A small audio captioner, trained from scratch.
Model: 13.8M parameters, log mel input, encoder arch densenet, encoder norm groupnorm, encoder activation relu, encoder depths [5, 5, 15, 5], decoder width 256, decoder layers 10, decoder norm layernorm, decoder activation gelu.
Data: trained on synthesized solo parts of chorales (CocoChorales), 7.7 epochs.
Rows from block 3 of the audio encoder of a small audio captioner, named by matrix and row number. Rows with one number belong to one channel. Each number is 500 + 40 x the weight over its row's rms, rounded and kept within 0 to 999. All counts start at 0. Numbers have three digits each.
After each channel's rows are labels from the 100 clips, of 14976, where the channel reaches its highest value: "top examples" is what is common among them. Only what is clearly more common there than usual is listed. The data: synthesized solo parts of chorales (CocoChorales).
# conv1: bottleneck pointwise conv (encoder.blocks.3.conv1.weight, 128x176x1x1, standardized in use), inputs 0-87
# conv2: growth 3x3 conv (encoder.blocks.3.conv2.weight, 32x128x3x3, standardized in use, transposed, each kernel summed), outputs 0-31

conv1.84:533462528500426523446418471454508483462524440510499500533500471500500575554542500452501500500487445436474505513534500460536490504519516536446500500521500489571467568552451516500500564575500500551536528500499464625500461455535500499507576488500431500500608500565460
conv2.84:460530522537557548498457563553522554502471519524468535497570493512508539519448598461490493487562
top examples: note C#5

conv1.20:522479500529500437500548500566500463500500500500441500470500479550558456498398506500469500520500436527500500500509500498406482550587500558475500514500504499375500489467572487500567545500531444500488535427524537466586559453524500529468500494458546542515492527500522
conv2.20:499527479549522500486479526531498506540575499460494481447408553531535556476576490476493489551581
top examples: note E5

conv1.51:500541543464401492471511483588494500476500492445500540525482500596500493500437500469500500480526562500519500500462500504523587500549505429500544487500500541552500572479500547434566563578500436552510498376451500530495564473493500500543500445500500464463466500493435
conv2.51:454513603526557515547458534497481499537517539515465530538518457454568453505500531534524551434469
top examples: note C#3; note G#3; instrument: cello

conv1.5:538500428492449522500500528455500546500443500493437541500429443534424479555427488500478530500527500500584572469557466597500489520451532498406500572502414490463552649442498438439500446488500454500542569494471459500502500505412476513489500490526561525504501500438495
conv2.5:450521494479470491427585518507508462481445398500566498463473513488569547531488452495495504473478
top examples: note B3

conv1.53:562484536500570550458532480464477500531500402500463548506566500503516500543495500525403518500512553549555500455576539525423524500500500542481440469483484409506500464533575467529524630520452499539500500500537500500528532514500496465488463470494489500480500500500517
conv2.53:540490440494464550472390465460554441506510474484459487479476453460549522502476496451503471510574
top examples: note D#4; clarinet

conv1.89:443468505572562500483513500500443476538541541459500560479513500582500500500508481554496527500574436498457538547500500431500482500540470450500522465500503483500499451500500506500470400451518500500454470446515463500500459505456500421488500509591459427500529567583500
conv2.89:422495517512484457500537494471481546478461451518496519512587410526542521489582471507455496441529
top examples: note F#5; note E5; trumpet

conv1.35:500500498500500586439500447589454530522500550451459499560550483500547419585515463472500500473551540500500569451484484500476546516500500545500488530465466500540525409447485587472500477393437500419500544442526500500500479523397500500468493436439500485567462475542500
conv2.35:516509502531534467501559535554445516415570516513617468496515531496506458543523497520528518550498
top examples: bassoon; note D#3

conv1.103:525487523526403578500500500572524583500522484454612532481463500565467500459595500500500452490500500500450554406570500576500477500449500468635426534537390500428514500500497373500489500500500438512500554500452544536465440507441592469521507477521511561500500526453500
conv2.103:553557627462478505471574494467523456468498499533488492544455527476441522499493472514464466539475
top examples: note C#5

conv1.92:500500528547514492500508593500500450500435513548500548500519500500482469452467574509500423424500500467456496512464500526436466500568475494534450483500439467500500481500523500500500512500500488515529500459486476457581454518500500449513486450500500448604472510521500
conv2.92:446526550505507503488440508561504500469535496510426533471545563507513607516484535539577503530507
top examples: note C#4; tuba

conv1.6:472500500500358416514500518447458464466443484541433514521495510503500500500541558459500500610568500500499500500500470444461500551479500473479557500530449500500509481510538444500500500531619480500461364475483497500500500495565408536466502500439500500500486511464542
conv2.6:483513483442566526455489468500529497526518463439433482485500475452520483417569468416467486512545
top examples: note C#4; note F#4; tuba

conv1.67:546564489564523500512435500500500453500418500481500500542500558565491500464438500500434500481547452477500500537500435500500459500431472458550465547508477543500431407500500500436500500545512500497415478623500505535539432543590500555533398526468521446500598500505500
conv2.67:519447481512543488559486501475523484438531501492518489534532422538493615559428485491538479537497
top examples: note B3

conv1.23:467556539500500528500475500477571500456457463555500500425500500500567530536500500560527500600453500574409500431492500600500470446541500564500500500545495466586494390473500471472500533406507415547492586516500496444500479550465500436510500595500500500563417472500497
conv2.23:513490463355510495490462501494524432504527432472508484435493486474519524473512520423524501534515
top examples: note D4

conv1.18:500508500544567584481483500505500472500413533544417533444464521473500556500554543485555484449500500470560467448500491500462550609498500500507444482500430500467492508564500500541561500519452500500500548563392524500500481472570500500489570507475531523498423458451464
conv2.18:560448454507606582469490484514530520476545431471555496524519540471503543479502506476493499564516
top examples: note B4; horn; note F#4

conv1.15:521510410482538503439500500500560503500416509547500499417500500500595462533500501500500401608534565500500593536492500559568500492533459555500479500560468542405464500500561548500459500500486450580539500500467584455437500506475481417514496408500441453410549454508493
conv2.15:530566462487473496520586562570454552557479470494534470477536499484522550552502445496522453474537
top examples: tuba; note G#3; instrument: trombone

conv1.14:500500437541574477551500434490408515500500500507500541493571502601500420462556484500580533480529480458530506500421500440500500588523480515500433453447497436479545525500500466534488474497590538626505485474500500500545460500500487500462500478500460529612500515475513
conv2.14:550470486411495479498424489498434461426514520487519522519476484473540460400496517450470472501471
top examples: note D4; tuba

conv1.76:498500500441485514535469411500571501647492526500500445598492551500500554466423510500557495500459473457577500500536491532518484481540497500420420494467486458500487500590512536576500482494517491475560429605500512500500535500500449578518500547500469565459500454395500
conv2.76:400463467534523467475502548542573487563457527570524427499542511519508462496476512533459502465493
top examples: note B4; flute; note G5

conv1.42:539500513500544500534467523500553486439532578500538562506480500485595469500517500520530508442541537482463500484500483525500494449465500436487500473500500482505485521503426542541463552507604500458452531507500516500469539500480589533450561498500500441500500500461461
conv2.42:563472378496466506486479533528505497536500535517528520537499494538546431552535537513485534415512
top examples: note D#4

conv1.87:512483485500517524500500546484397510440500600500435549480500500481507500572550500571500500518437500629440550520549468514500531426452500597500529469500500486575478521473528500527489500500501572514487534480498500505500560500539539500644495500500467500459500500511500
conv2.87:601492466507461541554460551519428529526530460476484536458506501484404535532502513480516507462543
top examples: bassoon; note D3

conv1.3:489500527531500500459531469507500469506504521512500500500500469500500500456430513567514555438500490500451515610500444500500492534510483509476500448492475507548495581480500484500500500465466500606488501521482571524525472509519500456493399500443469553500471472539500
conv2.3:353522503469520535485452491538501521539511517500431538465554503531497515519541475506496499428477
top examples: note E5; note D5; note F#5; instrument: flute

conv1.116:500512478450527532500518528511372411500488548504488500500500529545452525500547497445500443519474500500500472422496500518497496597452485500500500488476460463396500460495501448500500492492556500500450454529569540500543518559500538570500416489500500428408500477472500
conv2.116:491496471483485503496472514387480502452480458449518481480428558486512507423437470443555470513516
top examples: note E5; flute; note F#5

conv1.41:499578470555484500412468467491468500500437500573500563579500500432371500462587438467473500474447500468496491500485493542500500513439539500491543520536527465498529500474550391497500500582533500520597497492496509500500463500494500495537474500520500611500538521500532
conv2.41:475427492441496547430520498535560563585546522505453464436486557497536488494504492534533511482520
top examples: clarinet; note G#4; note F#4

conv1.98:472546527558500564493512452551557514500538467551510500437500500529435537535500522500454500553599427500393485549500543458542551455500500540420500539498500506500500500468500434455500548407500479516561487472507419496500500580500500564500500437498561500500500500500500
conv2.98:450525516541532495513546477388499473442500536506510558499519475520491497545521513414585479462509
top examples: tuba

conv1.33:500500523512501500488478437505548500541500468602503535500513493500454473474581533476496608473517582500413534446656500500467557442500500500500474423488507500454579501599403500500470543453500500500513484480500521490496406552482557500500535500500539472464445527500500
conv2.33:534451491504495580491472444548562459574501525562546479565513478513473547563522553523493511497528
top examples: clarinet; note G#4

conv1.55:500504500458470500461500500500500500542517500519590502494479488485460533500400500450484500572483500569439511568455500503444500500558514500420500463529435485495500589500456426562500500520445500500500539585478496515438500514439539430530470500500485459524504500472500
conv2.55:502561526548567461482514548511539487490573526575426509508503511531595533489513501547532526496532
top examples: bassoon; note F#3

conv1.95:500554413532545500500500500470491472491434500525421509500515441448500500500500567500518574467500479423500500497500469500500524552457527617533500500500485608500489505500476519452516463500500484389526453534521567549438437500528513460535489445555500500500511617470543
conv2.95:401520496472509619472490511513490484462511489492522491479427497457450522424552494497468481522533
top examples: note B4; oboe

conv1.21:500557357548500486500500500460500508586500513500474500500500500455457500500504433500497519581415476500556450461484500531500539472521498475500499464500539500494518500531478515511500500500537500500500500547467451504500482537500456500497500487500500453500486500500502
conv2.21:427490452525534539466550541565519429533492509567487481514430483461451477493456489455500495452449
top examples: note B4; note F#4; horn

conv1.121:500406479520489557472534460500500439483500500442526557500500439575500500424510500500500540469488500543421534489500485475500462516448499542491500459444500431574526481500500482500514458494614479514591520496538567496482485500566500517471461500500502510500522546430445
conv2.121:506488473519543558533531483439531531429513519545526543467527465604518511458435537526477454537519
top examples: note B4; horn

conv1.4:500500457575520500487569464500438500497468422546552500458453500553424485519529548500477500441469482500500537482500495500498533543509500500500500498495500500500542500500522511464563507481428498596385563500454504564422572500447500469433568500438500544500513500453442
conv2.4:493533533512469533469605534582443502488496521486482536491580530506447543477456499519456508496566
top examples: note A4; horn; note C#5

conv1.7:500500542591500500537541581437510517427500500542479546546545500500560574455500492532477500437575516490489500596500506434442527424505500448428500568458490541504504471469493500500542530497471473470454542430474500464500532531461591500469518518440469509473535500567536
conv2.7:511464478474514501485525481543515544464495509518481584472480571451422493457471478567484585558470
top examples: note A4

conv1.29:447469500500455464500570501452567554520500433605552542500517490500533500547519500552433479500523604548513510500511500500503482500456500551465469459500553570500619493585500470500478486563500452500463422480500589500500462591492493461500571453448526481500500500494434
conv2.29:552458504569474501511510465544529476549503509525551480503488431475571482517422499545445493567441
top examples: note D#4; note G5

conv1.119:567500528500500642500525464513528559553462463425474605500423507550523472554464500500500500500515513518500536464571461477463532582532517500573485500481500500435537500500500488548525455597500613500537500500547480530480500458423481500518429500453546500500449500515514
conv2.119:628523508436536450491527474444506466462447473508536501484487513514514437490483511517487455579500
top examples: note A4; horn

conv1.36:413500475520603497585473500525500500566495439469500553483553490500481500459500500525500473459428500552456503500500578483559506565500500500494511464500447520500500466530573472479556530551433500444524445500500500543500549500382580424397500467510550435506482500502500
conv2.36:452445476531496451484518529422541523565487535535530487546528427491485479488590454490532464549505
top examples: clarinet; note D#4; instrument: flute

conv1.105:500454513468442538458519465474500482560567500499500500503500582500480522467443529499442500532592476545500497448491445391508458411394460500531500585500518443456479510640438500500420500537500536500538500519500543497474559500517425433624497500516500500505561580525500
conv2.105:412485506574496503522498480513485460471521514558483467605565519549485501542555539510552518473512
top examples: note D#4; clarinet

conv1.96:441445467546500470530445546441500555500422500507500519555500611517462470494500500500609449434500500500557547500528454503570429449423500394528500500500500428500478500572458503500500550516509500429481458492500468500512500503472548499538500454500500547493512492500512
conv2.96:439503487477490490485602454436443508505448457490498500522572510513459467480445499456577529525515
top examples: note D#4; trombone

conv1.27:616500500500500463500563474551564491517517500549450599487432490557459516518456484500566500500500500500421488500523484477565552500448530500443504500487500552476533545500566461585572510438515500427539476541518500458575516500500476550537443500500554500516500467500487
conv2.27:491501465530507530527469460545413460493494506536448477507516480485618504526467509464445537439553
top examples: tuba

conv1.13:495506580435478551500500543471485486539600500580506500460459481526467477449438534500500568494500563384458500440464500500500500414534500485548500500493425500457510472497521500591500469582395547548500548427500500473500455484500497545500507500505477517471500508500444
conv2.13:526483620504476499518497482556532538471554521511466498534502569471477591482514470550469478449499
top examples: note C#4; clarinet

conv1.26:487521522515492452500500448632528458500500500445484500433441500500538500500578520438475500500443461472404500447564594500500500412509502513549500548526460584472505386538463509546457555538504500434469513500500496471496467473460562482520500458500500500500427500453504
conv2.26:558557534444514578502427526558488533507513481520431508592494500496484526533475467465523517510557
top examples: note C#4; note G#3

conv1.122:508517500500500500500500469497500496524479440486488535500500540542613433486448500467500454437552500522456617594469476468429500500472468508449440560528520500500500500503460531470500477578492501499516507574574464556486500498555532500540500500500500460500500577483500
conv2.122:533490484510495429455526527501537498513501473509609506478528529591472491517537498442568554558502
top examples: note B3; cello