config.yaml
encoder_arch: "densenet"
model: "audio captioner"
dataset: "synthesized solo parts of chorales (CocoChorales)"
train_examples: 39062
n_mels: 64
hop_length: 320
input: "log_mel"
spec_augment: true
win_length: 512
tokenizer: "word"
vocab_size: 56
encoder_norm: "groupnorm"
encoder_activation: "relu"
encoder_weight_standardization: true
encoder_padding_mode: "reflect"
encoder_depths: [5, 5, 15, 5]
encoder_kernel_size: 3
encoder_stem: "deep"
encoder_growth_rate: 32
fusion: "cross_attention"
decoder_width: 256
decoder_layers: 10
decoder_norm: "layernorm"
decoder_norm_position: "pre"
decoder_activation: "gelu"
decoder_mlp_ratio: 4
decoder_head_dim: 48
decoder_fused_qkv: false
decoder_bias: "none"
decoder_qk_norm: false
decoder_parallel_block: false
decoder_dropout: 0.1
decoder_inner_norm: false
decoder_positions: "rope"
decoder_cross_attention_every: 1
decoder_tie_embeddings: false
init: "xavier_uniform"
residual_init: "none"
optimizer: "muon"
muon_scale: "original"
learning_rate: 0.0096
momentum: 0.9
nesterov: true
orthogonalizer: "newton_schulz_5"
adamw_lr_other_params: 0.001
magnitude_pruning: 0.3
max_steps: 4700
batch_size: 64
epochs: 7.7
lr_schedule: "cosine"
final_lr_fraction: 0.01
warmup_steps: 940
weight_decay: 0.04
adamw_weight_decay_other_params: 0.01
Rows from block 3 of the audio encoder of a small audio captioner, named by matrix and row number. Rows with one number belong to one channel. Each number is 500 + 50 x the weight over its row's rms, rounded and kept within 0 to 999. All counts start at 0. Numbers have three digits each.
After each channel's rows are labels from the 100 clips, of 14976, where the channel reaches its highest value: "responds to" is what is common among them. Only what is clearly more common there than usual is listed. The data: synthesized solo parts of chorales (CocoChorales). In brackets: how many of the 100.
# conv1: bottleneck pointwise conv (encoder.blocks.3.conv1.weight, 128x176x1x1, standardized in use), inputs 0-87
# conv2: growth 3x3 conv (encoder.blocks.3.conv2.weight, 32x128x3x3, standardized in use, transposed, each kernel summed), outputs 0-31

conv1.59:493500461500476546500594498593610487471446446455620492500464500500395464548522500580500496620452450490587500500500467513461519500542520500542643612500441414500500545500500508436500550500500477500524500540445583500455427500490513448444433500377513520527477414500511
conv2.59:538503480545525377591487537493483521587576570549563511481502525467550570523449488460507562435549
responds to: bassoon (87); note D3 (86); note A3 (49)

conv1.72:502477500524500500484419382491500524542500564500423500504500500455500358464437581500472481432508463463467538584513536579483459538553500500505500500500445500454524453595488500528594500432552564514500500423412525500524526500492489414552517568452443496580500487500500
conv2.72:485462461463482632498408442450474463463460480505435499549569548522461437447491442543457532584508
responds to: note G#4 (74)

conv1.99:558603492519434378494520500539630500522415524439581526500555500362478500500612500500435500500471465526531532411480560487540500490500525469537525598556500413524483500471500500500463465425429500500500654500444387552499460595441571517464423500545500488500507500500471
conv2.99:462613510524526501501473483477545478439529547529503524530486530444424519508466432490626468526633
responds to: tuba (39); note A3 (26)

conv1.75:534500429452500500526482607491540500500500474513438500473490332561438481566413445500382540424500510443500518410583380500500373500498530486457467513522464558444500619441483500473513500500500560616490500584439589414500500500545567500563572461545521500478472573608500
conv2.75:585545464519553554473487535581495568525437483472525457574536451527557528503398574560451425487511
responds to: note A#4 (63); oboe (29); instrument: flute (25)

conv1.74:500620500547500500485544449478482486445489500607525577500567490500500465489530500451476500413447452500466389586450572500476489509434500500463500500500529502500555492606500498560541406367448500617500542500546480510479442502586597398544438500432500560565456435452498
conv2.74:541467564593438455507547410475553490489505527459466490487487615506546490508492452526448432594423
responds to: note G#4 (62); clarinet (45)

conv1.90:500500500553500500470500500500474464491469500505506500457529500457412572500531500442523436581462407594423542456431544500468500500510458533445520500500564400553451427466446494491491500474447433500532500558513595619553463500500500442500408458519500464521572426525553
conv2.90:512530585535530448482443584490524498467569523512480484446612495525471512468552491487662484475517
responds to: bassoon (47); note D3 (37); note A3 (30)

conv1.24:462500426500500465456569539501594500500549431400581535500500462554456534500486608479547500500500565599464532468496551529500624500500460500500545446475574473500500435500518417500410505545466535545500536500500464459519460581500468479550510500500512459435500500527554
conv2.24:468516533435465515448471460503400492447452488479411475521461402418483545430493451477441549418538
responds to: note G#4 (83); clarinet (49)

conv1.123:476607415512533543541553451500461500500523560400522508458500389500500500500441500437457595500555500546500500597510495456564606504500471475574533362426471458500443500500571500457500413524539500445500615524570443500427576500551525500481578464500440482398500449438426
conv2.123:599502553523481466546459487435512468500547533497508555440477427508463389598441474456528465515408
responds to: bassoon (30); instrument: cello (27); note F#3 (25)

conv1.11:500474441466458460517534595536591489501500500500618568417500538506572497492500500500420500438475425543500460522500568500603500465421500500577509557524500460409466500500455529535500526418500520472600590463417500571496494500594387463552594500531536452469500500410500
conv2.11:484622522579483534503458466560444491508503480504455528568550439544431531521505539365560533492512
responds to: tuba (48); note D#3 (28)

conv1.49:475466545440430488447500441530527518500504500564353458448500466542500579569392500500463574500575552646488555543521500412590500613527500486602421556500506500469497440500454430354526517500469386477519500463572552581478477528484470500477559500458569500500585438553500
conv2.49:438559570574580507543507518498501532441574477522555439592559468479516455588504523498597542493470
responds to: tuba (30)

conv1.106:508500564482580500500500500500500570585553500541400500500500614500500428425476500514436500507482500452387500491492554550511500468451500500511495500525500427405415457651491512500511500478546500500492500500494540497410441500639500440582500500434500500468500500500537
conv2.106:544515493453445508529528482428507443478452525562573470550484514462421510402483486495498591630449
responds to: note G#4 (74); clarinet (28)

conv1.117:498544567457406561470504446528416500522500490592478534631540535494392500578500532500560456465420516539500541446512499425520526500419624405568477610533609448510468500444449500500517500500500500510420500586428425510500529500500483446500500609500405500599500561523464
conv2.117:498535535520573478485607493405463543551495516430519502537521589508407492477467525550522488568397
responds to: tuba (26)

conv1.37:458500500400493500443509500562465500494404474441572584500507548508505443394474500600532568598500416489438500520524500569526515446500420474447474500487536462581458431500500472571500541415436590500500500500467488500465423500524554429500554584421500505540447421626513
conv2.37:531514552419493429516586451444484475552554473550608490500542431473508544429538480440405518492527
responds to: note A#4 (64); horn (54)

conv1.34:500467429500500471500483566500486531500500500500436500625549538422471420566420474529467500554500489428392553500425500500575500500462500360500469588567552500500500448598456492500500507500472500495500372500500560500503435500497447500604525435441566413500500500551405
conv2.34:549551459451484520544489560509465562546391519542503417554465561468413487457492562531422502566448
responds to: note G#4 (75); clarinet (62)