Weights of a small audio captioner: decoder width 256.
Rows from block 3 of the audio encoder of a small audio captioner, named by matrix and row number. Rows with one number belong to one channel. Each number is 128 + 32 x the weight over its row's rms, rounded and kept within 0 to 255. All counts start at 0. Numbers have three digits each. After the name is the row's rms in percent of the matrix's.
After each channel's rows are labels from the 100 clips, of 14976, where the channel reaches its highest value: "peak in band" is the frequency band that holds the peak. Only what is clearly more common there than usual is listed. The data: synthesized solo parts of chorales (CocoChorales). In brackets: how many of the 100.
# conv1: bottleneck pointwise conv (encoder.blocks.3.conv1.weight, 128x176x1x1, standardized in use), inputs 0-87
# conv2: growth 3x3 conv (encoder.blocks.3.conv2.weight, 32x128x3x3, standardized in use, transposed, each kernel summed), outputs 0-31

conv1.97 107:188064133154092150186102098138067128066119096128128128104141128138086128128089087060075155126114167128129126160177101180191128128152180128128081170164057142085119173106086113128106132043156128093126128156147101128128128111074087174114152111130137079128094129104128
conv2.97 090:101187160089135098137196089103147155060140096108111117149134142127080162118118119160160099081159
peak in band: 500 to 1000 Hz (46)

conv1.47 112:152078093103128158126098088128132179188077188111156075202108124128128128140113163066115128111049116175122128128128104128170097128133128091128085107104160109153140099135120067057128146080142122128111213128128175112073149154128128091121118095167123128124173128160139
conv2.47 106:132191145121139180116197124184121131072150136147085095112120137122081179163104127166137101146161
peak in band: 2000 to 4000 Hz (57)

conv1.48 106:136163163095128195128128147125128128128100127114128128115103092100124118128170128128136061128087084128128104128163167188170128128128061128174116083128157128128128131128129141082128176128118094128076174074128064128128128128128135175104102091178128157082112177134035
conv2.48 101:135144192142100150112131125108091121176151144097135141151081114042189160128076113103112122141165
peak in band: 500 to 1000 Hz (58)

conv1.22 094:167123117128067158128128104087128091144138110128147128096102128136140166106128155151128128185069125155128068121089128206128084072119174110045159090199128128127128159145128128097161096061128128188141128128181118113158128128162069162153202128084128128095147121092097
conv2.22 094:099136099118151114127085155166090089176134123108101068067062155133144147111109090142153144109184
peak in band: 500 to 1000 Hz (43)

conv1.52 102:105148189128144128128083118126128125128128111098136090207128145143128163096128128128163135128128063072060128139128078087115166128197128128212131128174036111172156178064128128195128196138138152184057160128128194088049111128116128128120128146133128075128128128100184
conv2.52 088:133152175049160124138177151140153175120123166112113183164127171126138206143143129142159105112133
peak in band: 500 to 1000 Hz (66)

conv1.16 107:077128082120128195187059128078157143112175128128090044130128128036119128157096087158086128211122164106165126163128127185147132102150089140178149184128095128134176128110128128128128128128128122104128128073165042091157105128187171128122087188155128128128074128065137
conv2.16 106:171121143094118136162102121076145147198150093107145099101064133086103171133109124079123122168175
peak in band: 500 to 1000 Hz (45); 250 to 500 Hz (32)

conv1.125 099:077145151094137134128076128112091128075158151044110128179111181081128208156152154086150217108128144128128128155139089138187128128125150128095186128128200123166128128098128151166077089128135085128050091121128169165128106128162128151098134128128067151150110181151128
conv2.125 083:188143164190141086113121102095129206134168161174152160147134137168082105149133103139096111124132
peak in band: 1000 to 2000 Hz (57); 500 to 1000 Hz (32)

conv1.102 105:128159056169127128128120070168158128176128128128128132128188127171128128110097087128189128150128179128196207088144158065150128128164128119128093087158157145143107124207156128186128125145128128149108124166128128082128104211067065123120128066128128141128107130084128
conv2.102 108:168127125083150131159212094081131151091084134143162088119182089125126088136102105161145150148101
peak in band: 500 to 1000 Hz (67)

conv1.64 094:105128128189176128128135140130207128128139073179128141128167128128169128128118106159128083128063100128110124128161128120079100128141128160128128163128171128130088057128130181128102128128128128159098128128131141128128128177137137128103128128144084076096046128111098
conv2.64 161:120081065079091137121101115141167139122084084104128142095058138116111077117123089080132130167105
peak in band: 1000 to 2000 Hz (64)

conv1.85 082:128094155088128128074117109136100105219148115130128066128128128128128118128128141209128128128151099082140129077090081114105128128128171128134093069128128128128116128179128122162111116128128128152213146128128128153146150128123144128086113128128174141128132135140128
conv2.85 145:000114121119093107107085145138133144133106133166125083090141141140171144125116165127120117118141
peak in band: 1000 to 2000 Hz (55)

conv1.60 104:133097099128086109213095072197105128078116128128157172128066128128105133140123165105121118128128054186128122062170132128145143128113128135176152179109128128085146208082129128156159086128128084128179210167142165205139153163128136117165130060128165168081182080128139
conv2.60 078:165143138141142142095105132130138088108183133126131128144097097111113121142079166187188084039137
peak in band: 250 to 500 Hz (36)

conv1.44 105:192128128092192092095090128092150089128106157079124163188180158140119128103129120088060141123100096128128154152067100204131157141095101093128192128054140165167128091095189148133128085078153123109090114128173128107186185178122128157147127077128138128128070128147124
conv2.44 120:108092122103093161116101116114151112113145103111115111109035108098155109119198064096137119081149
peak in band: 500 to 1000 Hz (98)

conv1.127 105:089108086151132128104128093148146128151128156109128163160128128128066114105128128065214065128142098128128108156128132128153152139156128154128128148128181089128135170123191100144093170094160099139234123115150149084090128109128128128133167107049124179110184113083135
conv2.127 085:051096136087155092110182121120101171133073113114149165075141147137114092140148149142153114071101
peak in band: 1000 to 2000 Hz (41); 500 to 1000 Hz (35)

conv1.63 098:138124149072179128062097097119128141128128083128161143146159100065166098194144102177151213123167128107096128122115182128128108132128128128127170122128111134141128101128165187104107133130128163083069128192083163128152175126128072128111092128071177022153128128128123
conv2.63 096:117136102172084156170094143133114096119179168150129155148176126132072136091152195181097100150124
peak in band: 500 to 1000 Hz (41)

conv1.93 097:128104129128166128106116090128128083121197143056098076125150110123129128182094121128160119128117158187128151171128131128080180120038127174128131118103146133128128133115073128065129073106071152111093088158128184228169122122201117128185087140088128099128128128111141
conv2.93 130:124110120167110095146151120160085138055119121123172116095123140135011113122097096113121135137139
peak in band: 500 to 1000 Hz (35)

conv1.124 088:126143068152080128128154091104121106187145075103040106198128164128094169131114130128160147128128137108165128128128128115128128128065133113128128206128100147098128128212151059123181086037089176101128109128146128090128099107128128174128128192128136112128090149128144
conv2.124 090:086128120126125093130171123165105080102112131151120088077083182149157121088127133172107144183062
peak in band: 1000 to 2000 Hz (46)

conv1.113 096:128146115190067154119150159128128128128128126156156116173114164149084131171116125195117128109152128128051113089138128054143128145039132083128135193128128056079159128165171075128155128128070144186128179106128114128128175148041066095068208128127137128128128128128138
conv2.113 100:124171153143102182123204078121112181136138141173130162068162128131066140155104136142130119099143
peak in band: 1000 to 2000 Hz (87)